config.yaml
arch: "dit"
model: "text-conditioned image flow-matching model"
dataset: "photos of plants, animals and fungi (iNaturalist)"
train_examples: 77898
image_size: 32
horizontal_flip: true
conditioning: "text"
objective: "flow_matching"
cond_dim: 256
tokenizer: "word"
vocab_size: 2724
text_encoder_width: 320
text_encoder_layers: 6
text_encoder_norm: "layernorm"
text_encoder_norm_position: "pre"
text_encoder_activation: "quick_gelu"
text_encoder_mlp_ratio: 4
text_encoder_head_dim: 32
text_encoder_fused_qkv: false
text_encoder_bias: "all"
text_encoder_qk_norm: false
text_encoder_parallel_block: false
text_encoder_inner_norm: false
text_encoder_drop_path: 0.1
text_encoder_positions: "sincos"
cond_dropout: 0.1
logit_normal_time: false
norm: "layernorm"
hidden_act: "star_relu"
mlp_ratio: 6
head_dim: 16
fused_qkv: true
qk_norm: false
inner_norm: false
patch_size: [2, 2]
layers: 12
width: 128
positions: "rope"
residual_init: "zero_last"
optimizer: "adamw"
learning_rate: 0.0016
beta1: 0.9
beta2: 0.98
eps: 1e-06
max_grad_norm: 5.0
ema_decay: 0.995
max_steps: 8800
batch_size: 64
epochs: 7.2
lr_schedule: "linear"
final_lr_fraction: 0.01
warmup_steps: 260
weight_decay: 0.5
Rows from block 4 of the denoiser of a small text-conditioned image flow-matching model, named by matrix and row number. Rows with one number belong to one neuron. Each number is 500 + 40 x the weight over its row's rms, rounded and kept within 0 to 999. All counts start at 0. Numbers have three digits each.
After each neuron's rows are labels from the 100 images, of 14976 (inputs lightly noised), where the neuron reaches its highest value: "patch colour" is the nearest of a few named colours to the mean colour under the peak; "responds to" is what is common among them. Only what is clearly more common there than usual is listed. The data: photos of plants, animals and fungi (iNaturalist). In brackets: how many of the 100, against the usual share in percent.
# fc1: MLP up (model.blocks.4.mlp.fc1.weight, 768x128), inputs 0-63
# fc2: MLP down (model.blocks.4.mlp.fc2.weight, 128x768, transposed), outputs 0-63

fc1.107:517493500475522434496531497566483540561444495525520489399533442473529568561542484510596530483474587476487483428473558468509488489490465490436519505530477492543519515507514533486524516426446419
fc2.107:515512503493508516528487446607522480514501475471474553435493508485514576462427511484501488476490466497525501476488526451523485526523512502491521494528593463501493609474549563463533439545458422
patch colour: yellow (45 vs 1)
responds to: class Insecta (67 vs 29.2); phylum Arthropoda (67 vs 30.9)

fc1.180:507505506530489480448500472441528553515485434454506556527483523423458481521475498550563492519534532461490548587484499517493476535499491503518519468433477510527460477517488566554527434474518577
fc2.180:517533504545533463498559513495500419506505492536523481469487497509428499554514485505507447505460512497496484534501500581554474490489494494498500525554515520556492514556525511463493470508460459
patch colour: brown (50 vs 24.2)
responds to: phylum Tracheophyta (25 vs 7.3); kingdom Plantae (25 vs 7.3)

fc1.574:436522471470522515465410498495554469547527430503493472503460515539563515471499488548508485481522545465541531467476578475464532492503443509454550511460463462459511510523477468561449446474457526
fc2.574:537502502444499492487604526476582374511519606508492522519498436526569510533519517484539551487519470486502523482503487435593477458505519484501501449442424510448491515518525511366516487476466507
patch colour: brown (80 vs 24.2)
responds to: phylum Arthropoda (62 vs 30.9); class Insecta (61 vs 29.2)

fc1.467:454521524481466516502525483514543472564517466542430531452425429532526490488469471489584469420517505466401528507478580543465490530511427522454505491436464520522461568471474517572536558460459550
fc2.467:433480513561509524446494551531475418517526476518528549447491537457528521557407529499521440520456539532404493482496505585499588560489515470495504489440491523517516545501522480505516459484474576
patch colour: yellow (37 vs 1)
responds to: class Insecta (62 vs 29.2); phylum Arthropoda (62 vs 30.9)

fc1.261:517516474498581513450535464509513506575444554510564516496513461509482461523476537435543488404538494568572422525498518587493430554423441522572470583526528455556574501477515521573529523527569514
fc2.261:446505507523518543423467587497502456496492413534496484521505407554543484478554430506447532479500531491506499496496496571523569527505499437499485553455517520495512469536418537432502561498544493
patch colour: yellow (41 vs 1)
responds to: order Lepidoptera (32 vs 13.7)

fc1.150:510517502490477459507527483482507484525504532547459455502442495521545540527527456504559545506451524473443545483515565516540519506553451523442477479403469499496482513484540507420506519516517536
fc2.150:524467500495494519557513570550451524512527454477503527468502483469502498510447589534494512493432436498421480491509528553397565497472493446505512509409558480534494443476489440528515476546527548
patch colour: yellow (43 vs 1); orange (35 vs 0.5)
responds to: phylum Arthropoda (71 vs 30.9); class Insecta (68 vs 29.2)

fc1.548:477524436463450495541528491477490531525533475452437579482493600410493485483522497563527534484488461409466564526502573457495498511512411545530568485485543573453437520492520531562465422505475486
fc2.548:499497477523493502481479506559499504479470515465481514494513482607466516475552504503527515506449550494432501566474506437532495527490517552488498476437538494445496529576472486476509594501584504
patch colour: brown (73 vs 24.2)
responds to: phylum Arthropoda (78 vs 30.9); class Insecta (76 vs 29.2)

fc1.669:540478491470523490507503494477457542574456599457507517468480492495431496537519455485444460379539489428475497530502557546559490538555452546444493539483542488442511520410523508485512481469459497
fc2.669:502477484535488503512463545491511520513532451523512462477492421504502481503510543505424491502488558502412475521506510572427507510474504460511478509487517503538469475446545464558578489552545433
patch colour: yellow (60 vs 1); orange (36 vs 0.5)
responds to: class Insecta (68 vs 29.2); phylum Arthropoda (68 vs 30.9); order Lepidoptera (33 vs 13.7)

fc1.56:474482535475482559435572426515515488506514558410503484408517481502494544503516564494506552506500513491521509509541479494475500543498497517487477484477505538462497519515519440471525492495449583
fc2.56:496508510452515477526481380561512551503473512497519547427501538475472526624486481493517527491531460486534466515491504442496503502496515520515491534568446494453490549533501533524512508514553580
patch colour: white (26 vs 6.7)
responds to: class Aves (84 vs 55)

fc1.268:530576488535514486469461441559497509532526480505506603521473466516534509524459452547485461445484559519506467501462528521502514497426488524503509514399467476423517548554463582534532559505541510
fc2.268:529481503562501487490502483538451433503572398479493434553496555461444511394487491496501501493466494500521495419513500548500501544500504486503515524548518498565494592547588477505590558511534464
patch colour: yellow (33 vs 1)
responds to: phylum Arthropoda (73 vs 30.9); class Insecta (71 vs 29.2)

fc1.269:461496493471540542482553459544550423574506549511517475494538526492478512468533486533485506453550479547516496493493565480460579569539483524466556531476535533547479475391503497478508470465464510
fc2.269:487520524531501501535481492569503448487481459514488533481499415444459518598528471490434490513536514498523506501494512462549463457486491535506505456541545500574500493562525479491507526515521521
patch colour: brown (54 vs 24.2)
responds to: class Insecta (61 vs 29.2); phylum Arthropoda (61 vs 30.9)