Weights of a small text-conditioned image flow-matching model: 32-pixel images, text encoder width 320.
Rows from block 7 of the denoiser of a small text-conditioned image flow-matching model, named by matrix and row number. Rows with one number belong to one neuron. Each number is 128 + 24 x the weight over its row's rms, rounded and kept within 0 to 255. All counts start at 0. Numbers have three digits each.
After each neuron's rows are labels from the 100 images, of 14976 (inputs lightly noised), where the neuron reaches its highest value: "responds to" is what is common among them; "colour at peak" is the nearest of a few named colours to the mean colour under the peak. Only what is clearly more common there than usual is listed. The data: photos of plants, animals and fungi (iNaturalist).
# fc1: MLP up (model.blocks.7.mlp.fc1.weight, 768x128), inputs 0-127
# fc2: MLP down (model.blocks.7.mlp.fc2.weight, 128x768, transposed), outputs 0-127

fc1.182:127182131134146119148161135156107133124142144140129074128144127122115121098139139087164128134075139157134116088115121124107128117121161143162110111157128115173151139118121128154125130103109137163169130133138118126120123117064148144149107134101116104095099154135130124150107118170108110118119124120097158114134149130112089098122113150206082150128117137138062153165121159139100098168085
fc2.182:139062135119127142153141119136113119130133108116132118155129089165145137115176116137135146129149135126152125098124138137162139164134146133121123115122142126144129138133109086140087119140110137163121131162117121159112127126047125136090135039118130130151225128113123118150169093081130116121100133140105129145126093137120107134149128135131116126072140122111147152107137152119121166107090
responds to: class Aves; phylum Chordata; order Passeriformes
colour at peak: white; cyan

fc1.194:140133122150150120118158099122111119134129143179127167142162123146128146137109119117110067131170130139093126107074104168063103146098142145134128111097107123099156074138120105099121143141143126119135139114107145120126123125144159132171146115113115105135138127115084089115162112057139142149158200096125110130144141157111119123153127158128138107132147102148157138103134141155101119178131
fc2.194:196141128082125109167133111151128121138217105119114128128130154134120095139136114117102119126119145115165127128093116170137145199141120119128136106137168139134120104142159141150100132132101140099135154126099146124127140127089123138122123124136116127137214117100175161148099117101180150114115159140104167146155122087123136115114122159150133139116143151108113112113118160101125136130103
responds to: order Passeriformes
colour at peak: white; pink

fc1.355:117099137124131142119153125091085106129100145094147173108164148105159093145131142098150129102108157159124107105126130133149138155143123126104085122145165127112148096067119181140136101112122162170117158120126110159150160176091139153149107153149168137163160142098169152127120130148139135151120128110145158153149099127102084146096112124137146106130105139127105146164134149075144119112158
fc2.355:105134121155131132128125082122110128139150097131115098092137096106125139121141104143146168136152136139118127074137115113093175147119120133122122122125143118130136090140082080134085160101054111133121150135138140146135151121164136143109133103122119137106184126125090096130158155145157124145164118118112117096139148155129048145122084083158122127156124128130101128083125118163136127088156
responds to: class Insecta; phylum Arthropoda; order Lepidoptera
colour at peak: yellow

fc1.606:169098132091156132120100129101094141118112110146098164117157174138088135127092129108121078139141163108130121129121104173113128105132154139134154161131147140140142150166118098140088133123153106078161131144117125119149159145130169159126091150152114127148104114102116149127072133165115133070130152122144159104144142134121097095122110149153137148070118106123127130095167162156131096134158
fc2.606:188134132098139096153149112143107108133165102087124169069132103147099078107183129123101145115119101127123134127133128187136117154138133120133125152130145134106135098147133101120089138127107074146123139090137179128105153130138134143152168134138118125102172089116110114154141141126149142140144128138125139181141130114147135121144105136125159124183158123161116160178142130154123184125139
responds to: class Aves; order Passeriformes
colour at peak: grey

fc1.613:134139134128127096092133122135148146128124134131154105142134125113163123152109140127120132152135125157124126082155099093086141082137152102165135158119125128160141125133094109151125125107078169158155139138146130128114138118128147158103103114115139125080138138179148137161164122131184157132124082122156137095128089111146159141146088120153122168153117137155124096171129140136095184144055
fc2.613:132111126100129142121132118140128140138154138131131163116127145127112115125073094134176103147168077134141134152073126114145142161135129125126131120109086136142134111129100101175128174108162141084142164139108133161125125127140143119069119125137142124178184119171139134135090120131146147118094093119121147156124126176167168122092115144126117128092150122094083162117093117156142108120087
responds to: order Passeriformes
colour at peak: pink

fc1.149:164155126172147095139189099113154042127122123115147117149134103129161102138130145127116121102128162149106114129102097158083137147117118144175141112101127126171152093158134101123109138114116124115134152150151075146134117130118164141165109136126120134150107153126142113123166081103103118097128146109131155112091130134139144116145151138141135148141142155180085090130117118159122132169090
fc2.149:100105135118123148127113111107171145128167140124139184156132150100141133179113134129136148128111135118129138136120130104124124132133135138150126131108121131135101088140125044110085172112170129128139120185146122158126135130161124070104138132114084123146172124126122100074075149105160142105093154121124121125090122199145116131098134141144136126121166100111133112125119097150119091148114
responds to: class Aves
colour at peak: white

fc1.203:160108118142155120097105119109119127160111122170131151094135138128088124168154114139128116066144090109104101134117162161188120101139137142070134154122148120101142127068105124137148118109158130100139173145117121143175152159121115108162126146165149145147115117125124125131109131151120115142134143130122150139155121115138132163096137169094118154130137140085104117157119187111183088110138
fc2.203:143162129110117120103154111105059124129100091079081094093122076120138160106151115124090135126137173138175123084155122152106176153120126124121134140171155131101131111110120129127145134103130104124112158129146117125120135121076145162138119131134119127079101107107117090179131129123151115119154126119130112132180152147134131137111133168098126142128096156168124126130112172122121176109154
responds to: phylum Arthropoda; class Insecta
colour at peak: orange

fc1.472:119169139114136133126098096128171158108188120097121127112151095109126115145149100104142095140148099136131144073131098096131131124102164114121094151093112137154141130098138119124116108150147129073097147135161165138140107132124155130177146119123116097117104115161071113172123122125151111182116094108133112176136151165125113142162158120142121127110173137134125157092119133091149130158106
fc2.472:082102123185125163085124109128122167125117117048120099145136059110166080094118110130098122140109093128108133115114125119101127106128117124121135069145128124122131163139122129129089133169130101127127115146162129149117148136111132110168121080139167117135107137097155158123113147066134132120106141134132137154141144071125122132087124147132113105113153106158122115112149135116129123171133
responds to: class Insecta; phylum Arthropoda; order Lepidoptera
colour at peak: purple

fc1.368:144124103147124143156147101143131130117135129090154117107163155099151157199132157175158139155152155116084162122160128146091172139107140127130116131110130157132101143095091087106120075073122100148141109086099146153113102153137136094129107104135136140103127160112138116163140146097144116164137130107128103120097132141136130129117176180130101143148097149106154123169154137147135134129123
fc2.368:153142140084122148134159108158119121125104149174086145101121141165105107109129121128122116131147096124121121152137112100134105136139132116123122116119175105131125119187137115160172126100132108097141162061140159147105105134155132159160072139132109126132121178126122137106122165136137132131093138127112151127063131134118200117129178153115146135137153100131092146163081153128123143139111
responds to: order Passeriformes
colour at peak: grey

fc1.579:126072142135149121139161113116104164126124141143089155136142125121140117145154101142121093142155085121092136134116117131065139132118155155132145112129115136099131126084110099146093119118143127172091121111142122113104102117099146118178146158097139120164119143073121103119118150096138135140147142101123121185121151138058094139138104141120130139099201132105128167135155116177117124135127
fc2.579:117150132144120146151089131143146120146120089163085129133114142123116130126120080132161170129098139133119117140087120099187141138142123125137132147114155140076128118146167125094098123109130135082124139086133113154122099135110128148149087110125115139137125154099140134157131169072202081116101148126123129119092113136145124129168130141107113133153076102136120078167120164090134135128163
responds to: order Passeriformes
colour at peak: pink

fc1.392:171134136141082137099096122136141102121149107121106123142122186168151130124134080156162122108109101074111156122136140129135120129182093136135152108116129149126086118097089152146155134125134182130158136146127118126156150159146068132112126160201144122133148157187153128126134145138160076127111116141100141140152114150125155151122116119102167130120106122138145142152113110119112117128163
fc2.392:149135133107127109123145120170176127117148150123110127131121118158156122180077108131123111114119153129146134160102124131103148124124124128133138149089089118130108131136077149117113137123123162162126156117117113120109071140157118162125126108126104111066076071172142109124097071106118129129136134130121127124130159126097120118098106113144128105111154103149132114082153051128139075147134
responds to: class Insecta; phylum Arthropoda
colour at peak: brown

fc1.505:142153110158137127135147142137137085103115124139100094139125126126123130118111141103165130181104134161133119100112082141126138110137165109147115096139129117174158098127132151150104145115130125136122135114112127123129129062092163147120085143078089088121135167152131118127096088143169084115139139146125149149143149147091076103128097162198119136108120134137117127143124165144079120139088
fc2.505:143118128140129146158166123134102122122098047111136120140135123175146130121138113117130151128122093131195126149119130088180140155123139123117134128166177120127122160130108131156059117140136140136138133156131137122097118123051124130086133079133117124169183132144136116153159096097158115121102145137140125128129098136145133129089159155132122112099110121106146121133099131091123170113129
responds to: class Aves; phylum Chordata; order Accipitriformes; family: Accipitridae
colour at peak: cyan

fc1.124:096130140109126134111132114107162107162166140149133104128132103131137131094129122147181079073102119097148112115106201150071110149156076099079109173119128143147119114141142095120106136138100151119079125140156108138110167126124075110114111084141092166140141149124088152154141146147125160162114128114136136117119121127123109110123118126106119102150099148122147160125138102143134129156135
fc2.124:097118127069134160087160122125101142142085110101113137133137141119126132134070069135087128142132130141137128130088133152144155133135144135130146117141164109134122109125125151129138106151130152153135138147119051156122089143121130140068105176114141130100088134142101084083116136176150141169096133125112154144141129135128133146131147115104126095147166117127145076096145107143131122104167
responds to: class Insecta; phylum Arthropoda; order Diptera
colour at peak: orange

fc1.25:149127087145102099170084132145055126129113123125161176111139131120120154178138097159149121130112134087097116143134150138138112115125101152157117150104124136117119085138120104104104147123128143149182115116126138117099132178154106148121146166186137139077099125182153115135125143119107123117109181128135136108135142146144138076119110137132174151158135139141104127109092114119109136151110
fc2.25:110132121092141127192133119130150126121098169136144112143150139139115137138146101124148113119146149132161114120134120108078180154129126114112125145129124106134137105070084151107128103108066137158140101129101143109107140133121138167149123122123126132177117106203175129101151132114128121123133190124114097157152074143152106128164111117120162104129137119119158161144128130094125119080101
responds to: phylum Arthropoda; class Insecta
colour at peak: black

fc1.176:131107147134103110151123113116148151153151119096127129097148142125122125115143118133148107122144156084142106107129139152134093124139128103140113152089083182126101118154122071141125182152125166114114118103133119146121153126105097132161094093157098146121097215134096139120146155153137110157105109123150103150121111154068128125090155084138100099102136170127154149155131107139124103114144
fc2.176:113141135125126159172167079125094107138081114144125131093132095106177120106119117130127125134092077119100129115107118156129176132127134130117137116182152122125123097113116154129154063127122117138136128112144103129119139143196124110140133155156127136138104164152131102144105171187132124152119126119135148114106097114062132145114194091132139098131130101162136105111112116129124116104117
responds to: class Insecta; phylum Arthropoda; order Coleoptera
colour at peak: brown

fc1.277:114125134148098117124123109139165116135134089111156095109133116166113120118137110142176074118077106106089119128135151105121102107136098111144121139134122154109109107117132130128156130107095148173175101123105113155143133147157107151107129160169142131116157132157137089116148117112167149131133130119142150185110143192137134161153098136134176208119167153151106152134108136140141149119116
fc2.277:135125123146127120139121118143189136114158191149113091118128098109108133170104106137131088141125121138142126152104105111079167195120143137127130110115126128127141135087103129134135102110095159185114151131124147158142093126163130162158113079127146134123104116153166125128143067134185130108128126135138128084124131105120147123131099126167135152123148131168147140122139089171128078115121
responds to: phylum Arthropoda; class Insecta
colour at peak: black

fc1.59:083119147133138113110110124145167116119130169125104187149132078109160142176120132123157131114143093157108124154150115179102101173124148138126107167103090126158140095101143142139098096134117127090124138135116113113120109132146132135167126112108133120096113110138142117152149102151112147098142086113170136134127124185101167134162149163125191118127094136140103122119111102130108083128094
fc2.59:127140127127117143166123113128154118108114170107156151150131137142110120109137134120103133144116105131149142154163133209140130150129133122146117110178129132112123128163093122122100113152148122107101121145125122133132128126172132084172148129133154126128095102113038150098086103086132157119119104140088115122121106186109117134129133150185125143148160092132090101122113131146129105079103
responds to: class Aves; order Passeriformes
colour at peak: pink

fc1.763:136174126135127076130136117117115153104142137127142114142157172137144122129119155104112112171132140172132102146146105114108128141124215113166102120184158136116142141118127087146074152128108125116133134124079110168170134090122150157141097102102090129129130156119149092114127102117140166108103129112139133091098126114157140106115102128150097130082127138151121130171153168130137127137160
fc2.763:093099125104130129091135126127128145121144128124145151159136107149107159117140103136147138125146158120126140155135134081121106172130119132144135128061104139114136144136125109131091119118157106154120138108111155141185124142126123135128124142125163122140107145119159152113101131092167176131107162134087135166096187168105138125118087127162079146137121125123117158182066082083116139156154
responds to: phylum Chordata; class Aves; order Anseriformes; family: Anatidae
colour at peak: grey

fc1.192:163157119136146121129177138125125140106131142127145097126133158124131156139115148088169113154122132157107115095108089134090168121124137134154113094127095121139156111128109089153105137097094154143150120140133126112148130119091158137135094167094106114080097172130145105148114150145175094114129110131088142076119142168111119123168127138178129146146134131160078097172153126124089113137090
fc2.192:123106127129131110137155119155117129126130134132131144152124096164152116123117122128133155135137124127159130121110125127150111137136147146129136133101132125138129136115126077149060133119172110143125162159107131202096146121088122137078129062130163126214188146111133122133161092101164119102112134129142159169130118144170118156145136140113130121087126119077117132095118125141134138154081
responds to: class Aves; order Passeriformes
colour at peak: white; pink

fc1.65:117154132142135130140091111125127094101101113132094129153145097127084124118149130131144148179123138164169121089136087158147140120126178169198134156131138143154146111130148128130178084145156141120162118104118146145136129118110176131107135145140105104179146141095127118127121118109122107111134099113152118159121123115097084136121142128176141188095107125160082130076121143128111122119145
fc2.65:131120131123133132106140113125100124127089074129140130137135152139158122117158102127117113117136101132127130123133129229171126088121131118129131100148141121148125068184110156172133176138130139133161149135127152125125092132129147124116129162131113125088176119173098125160129087106099116170084105124109142115113113087122108126101177110176138146154139123106100135153132097126136155123120
responds to: class Aves; phylum Chordata; order Passeriformes
colour at peak: cyan

fc1.308:134104120122129107136098120133175130102179103130072127090126148184127129123154108144125128128119089083086152139146124086144093105131118123133161126109109144074106152155133097116143127115141120112165128132155139129104080115154135144167131102164115092154113106152087110167161116120143136138112102121108130105133140143161084175152153122121129112124176149176126113126112090145155162130114
fc2.308:115108129180135116117166122128080132133127099133145118118139096152142131104167136130111087143137168132164130140138132111107180163123127122107136134178148112093134168104126139140130137125100142139144113155158154119106133135101133129187109060128169133105162104145144126111145132156080157110140080113165090160140096096148169134117116140130139125115161120171149138096122139155143178146121
responds to: phylum Arthropoda; class Insecta
colour at peak: brown

fc1.52:145131163102173144104118106135108136112145138142146141102188149118136155147122120079105135145129110161149113110122068135158116123123214135160118162144164108154163126164095123166122118132126112103136131108119160110139146109097183126096134119095124102146103137127148142145076103141137125092126124110126148118129146145098105090134120127144107113072142134139097134095156167144124095136148
fc2.52:139107121108126106124152106156083104129128109113175114101138125130149093116193161126140120123155194134096142136141141157105137172132126126118128164145134118131134105088091131115100138099093091096112118102135125121125141128128141107152156146127119125118160115133123122083136104151124123150158075110115095199127108142145148133156091120149152105177141084137133136176128129122128179092141
responds to: order Passeriformes
colour at peak: pink

fc1.89:139115135118114117112102103151161129152119115126139073129151141118078140153118153135140119103141109123081096088162136104119110146145111142120109136163121165102111133091083141107130138110116103210095115093129166133116126150148119145136115168124131137136162123127093132125162114135118114094130159094162145113130181071107171140121115145148116132146161125151124188140128115161126175114132
fc2.89:120104127178138147156174099126150104123117182142141141110130122154113111129112132143142058116083147113108126143194134128116134129122132132139134161102114113154124111140089119146132119124113115063122133110125081155110122142157102153139128109123108126152114123121174145109127126130078099158137144139157131106121103134102112124131163078155130086120169109169150065114178107146128137132141
responds to: class Aves
colour at peak: brown

fc1.252:098111159120087096128141125122172147144158141127098125130109113103100123127085105132145106059112089095110130102093115137172138110130171155063139140108157113096111129118141122135137147140140129113124136151121081154168160157125073112145109140165120112124132118082118103130144139124118112138111116150118159161154131110138138198151150104102153168137129134096109142115113129105172133128104
fc2.252:073197120119125113105133117136086115127142119123104122142127124092147164163133144118142126125120116144142138120119112153094130105134133131122129095137105122150134106121138123151164138156124099116120144156142132188134157136139149131122087097129142130154131157017112104121110113123121122121159088116104112147137182127157130152080131145116153124137120141136105085143168146172123114084166
responds to: phylum Arthropoda; class Insecta
colour at peak: red

fc1.409:085158131129107143101122104142130125109126162120085156114148126109178123141161123142157132143119074090150137175166156094167163109154131158138143113163156180151090091092127151148093091112135129147127118077112135115133118154124105140099146133167128115088166087127171109124144137100153100173142110103124154138131140116140089149118122137102139116126156127112138132105132134135134176135111
fc2.409:137140136128137127135138095128159103128164157093144134140142141135124112158093139142110096147103149119156135135123136146041146121139127119113137111100102130143134100153087131138119140125122128101090121083098160174121178135146126139148155144128155141102153095101084156133111119094110100174128171136158150093149138127072101132119137118100110108111137184135101164124142168102133174142128
responds to: phylum Arthropoda; class Insecta
colour at peak: brown

fc1.655:112118139146151134141148127118147113129104116148128130117147173137145123178113125116135050120112128129130109099082125183112109125133153122132117170106145130098136125129120132108132105118156100114139128107106178108129099127118135109154129153109147133150082136163173136079058139106115176098144133120164124163140112116103160141139131140118144152140117080138107064114110127154124090176143
fc2.655:181171133115125113077148102136113142131080118114126161134145103126135133160186154142108155135161145141100119094128137133169140145122119156131130080131183137138126166101136145125151087137130097154126125124133088069134122135115124085093180132113113129169129128135122107142174116142114139093156169116087130183139136106113120108134148157115093138092151156101115135107146114135130133107119
responds to: class Aves
colour at peak: grey

fc1.668:095122139115126140157146127121141121138092168116121151130166114110136137125159120118123120099100127107136113119132123154179156136159125120085117128106113138167120128113113165126119143114164133193105137126144079148178164187094134134121098126150141141132192181116148131121129159150130105110137119101130152120149104118096119180127101124095146125140110152119105070107142125096128142065147
fc2.668:147117127141128132178145081130138128132145143170095086122126149133102136120128105126229148134132119132124120093124130114091112152135120133142129120158125131113130137128149122145119089106066107124128109131142156138168136127128118135132102078103149149140120165070143112087138148134176133158149092127136134122095141140111101125152119133115158135167071124157076129114145141164122161091135
responds to: class Insecta; phylum Arthropoda
colour at peak: yellow; orange

fc1.354:119119105119165114139124138099138117100159123118175130133131136137130137220114145119139084139152057143128111129112095134123118119099146168141125107132163114098160136124071103149140093147140149112153137145123154104103094132119170120175147172103111114142097137131094118098139083077104144108074154122105140122125132129125146131170150112126152109132164138121108135101123135126109152143115
fc2.354:092146124175129121101150116106132126130149115154076104131138108155164123170137159130151199115115122123109130097113130105151125176140144132127137117150108120129129155151096156131113128137116119119156089152115148120152153139127132118115136143125140126171167140107132144115122162093192137122158151115122126171135159116147137109113129170206141130091105122147096108088116133130119167159069
responds to: order Passeriformes
colour at peak: pink

fc1.199:154138111121153144157160123160147078154117131136130110151130135116141153177126143096166100100099104121110130110097132177167111136135091193094118114105116111169143145150097132174108190135123125149118129146133127116123143140108150155137106133095127100096141134128143135088134135120100108140158102122112140163164108128082093127128086137119169117179137113115119145133102126105100105169090
fc2.199:148083117152138102143119122146112142128121100105128131171138137134163130151118165129085165142158088124133145126112109149123107121136116143107121141193136128156123161121143154139098109140161098129152073144142126153116085130097125099084181100123167145151140129087129114153111125104156096137144130138151110091138151136139082158104106125106130130124114154111121123070144112140132095053103
responds to: phylum Arthropoda; class Insecta
colour at peak: yellow

fc1.376:154150125116121145074103112155112127127163090138127118116158157115174158113114139116144138122103149118120153116161149107164145098120146092116138152086168161101111143162130129124116119128154134116120123090096134106165120133109119153100089128139128126098159129194193128140113148125165146100123099105071138103135137103113152129112151140168125104115109145140130136104158160172161112089166
fc2.376:098138125131124149124146091081154144126111151125121134139119127133156169152143141130136080126113139136113128116155121172111146135121132139139117156117143132148125087139080128133165177120138175129109110189146100131167129131136137119181126137122129141061112115155160111088082142148114099116103151128188140166118091101119128096152153091133109089099128172158147130124135110159122099104118
responds to: class Aves; order Passeriformes
colour at peak: brown

fc1.67:131150126125131153115108143136102141080176128142154124140137134154098143126138101124133117212138120158132106114138137133098144134106168141172106131158127135157140153137099093112108107122132132112111143142128154105099120038104131154129124146060104081107102108136135127172147097125133130137128119136130108164153156127140125059142136141129121119092153133109096137131129158135074116149126
fc2.67:129160127178131121099106100104160118119125134072133076131123087119153144120143112133140134132103161129164123134123128107159146147125124120129125149110153129123133167157082130140102134142105175127150156111125137097098096128154129168152111088128063124136136089194121158122141109106117134126086158137146136134151075115125136115102150115185119080114110134144119146096116101114123130177100
responds to: phylum Chordata; class Aves; order Passeriformes
colour at peak: cyan; blue

fc1.276:179158138110146141171148116159115152130148128143120150168143158118168142118147128093127057150122129130112129090109107143153118173142137125106121117123112130162136114150110121152124161144146105108129142114103094080120126122087136131156130112075129128089110111085105149111141167090151162128161121109133152122175134154107086137159084149144150108130089122115111087140102123111083124155112
fc2.276:162061119118145107192116120151116130116172136127108124134127122131150099158069162125103139136169092119153125098099132136143140130116123135124117122140167128144128145109112199130112128139141121135120103146121162123084122111111136131123186117123092132125131124086144112146157103082109131140151115126132129155179085088119091129132105132119128117119115147119140177062152119129134085103117
responds to: order Passeriformes
colour at peak: white; pink

fc1.721:139121130167137132153144116131134115111135126105149071164146109107124113141090141115152074126127114123119108142094116129119117180126138144123107131133100133111147077137083149110134149134080150143125132109146149130127121121120143130170114113116110085132175126113110123151158111104081101156157101104160127083149116179156077139122102151119112105134161142121104129180093110121093183142086
fc2.721:113131124137131114093115111137065138151109061103121160102137097130135075087099123119124181125135140121138126130144132122119141119120131145120123154070136133112130096134151097121114124141125104100088184042110133155098065125116118164121160145132120119129168144170134124136125100127137092134138126120086160166127134126111132138129097109087114103144146143112097122147130127136129139148165
responds to: class Aves; phylum Chordata
colour at peak: white

fc1.64:124138115147102170150101086106114141128131158127123121147137138072115139135133142157129126116117122079110135155103185118146154120147106151137129130096148174109098100132106154165113097100102121144105070100093162147135094171147091120118131110161144099115141110146162121130156155123115147186170116110115103145118133109162129141144138145105149111129143064143173157137106110123161125105129
fc2.64:174152129137132081158142116119149106118153189170186143143121118098090116139162174124112117137134121130096131179115128106103111144133127129134119102133082130128124122104109131122109163092170146132092144103095155140133142121121122152133164151133114130126141110140090146136112119086130137147128109136134162128158106170085151129130123120129114112127150173078140136109119221134131151152110
responds to: class Insecta; phylum Arthropoda; order Lepidoptera
colour at peak: brown

fc1.338:129119127100128122161146135094192158124188103094087153136131183131156114111133137155133127131155116093085152096114122114128094094132124110119160086096098150086119127158128115146106125108170137101120114130164144144096059149171116114157125158141132139159146112147072122154137100095098106133123121124135098114108149120143148145162128117100107138153139140119126132137150093160146130140129
fc2.338:124122123185119115158117143098100136132136131133149082116129086129155138117126136143131092120120173124114128070123140172117119189128121137136136118194140149149130119139108123112099147132077125098123130136153152136145131117134131129157139072115146128108137121151118123104139126134083149136156042120119107091135121151111194117143136147131124156128140126162179077123106124137135148091124
responds to: phylum Arthropoda; class Insecta
colour at peak: grey

fc1.69:157116110139128104162139136121084164168091138117102141105140163097091120130121136138113130088092127055099161131113187115175121144130090183098160124147136125123111142123160134150109165088144112144114101142140113143105153182154116160137125124191167160130130124120150105106145154153087119121142151132135106104111106128153124119097117115110126167149119141103117112124137102120123138110126
fc2.69:142115139070129125207139118130176115133149115182152116131125128134138151136136197135169144124156109128151123124123133081090143151138124119120121150149129133103126132115149100156114099110108123123137086127088173140141147129097133151111145137125147126145100157150130118143117170150173125110170169129122097178142136152153126122141138121070132130147083120090128132151088167105129127106105
responds to: phylum Arthropoda; class Insecta; order Diptera; family: Syrphidae
colour at peak: yellow

fc1.611:144109122147144106136200142112100077128105140120112137144139164099114148146105136130156131113121132131140124104103136135105096112115085147131148097117122117168155123102110139147070143096121140152098128105122120159117123166084143141121094175145161131108127170092149138134074133140145077162133126141102151131142165147082084099177088123161092149139134146125143140144130143138105124132103
fc2.611:109143121136131141144111110143120122128094079141148141152124108155136143149155089135093170154095153128168139121093117059170132113140128122120138149132131141128126132138083132111037130108140127171145114145154110116093135140117105129119128095134130126142132140082169090114158169094142108098092127145118121068120125151164114163153082118118159162135123100121145130129123126114142145115163
responds to: order Passeriformes
colour at peak: white

fc1.179:135134128193154108165135144118126141146107123135140088133110101134159139111111124149119129103114102111104170107106113120181115120131153109092173109109139112133147137110113147147090157119139145170089142117126132143130134107136125132111059106137105137103110162085170133105069091156112072146124115158114137133148114123111137152112075115119110189115089111128134116142143158117140101161133
fc2.179:122142130113122111119132146111121157123111103123138127149112105143119135080144134132115131133118121133155126132129135079111147140141132132127130134151126141149130166092131145134121080143105150098124123125131095104156082142068147145136125146120154134134062153072184115121169092149122099129170123135101137210125150096132142110095107148135118152114126142130101109105100168088122136056165
responds to: phylum Chordata; class Aves; order Anseriformes; family: Anatidae
colour at peak: pink

fc1.705:112154124092132126138163127146099082103139132115141111125119131111137145159139138089161118133110136150138126088090113160104084115115132146150110127131111124128151137110176144142127104123073124173174127123104081162100128142103149119139103142117146137107096166151122144140131149145092116136121121125128189137145168139116081127138147140169063163114182133123082141113074115152127123153128
fc2.705:120140133161143122134133111143089111127127105126121135128124066157160094117158149130135182123150137130145116056094127121151155137141129119116114119120162121115124136151181105133110150145134117129121131162132100095080125141129128138087125083126135135153162148122100155101147180099114118080124122142138148135124110144138093144177133107124138130121137120082121107132171214084142150147119
responds to: phylum Chordata; class Aves; order Passeriformes
colour at peak: white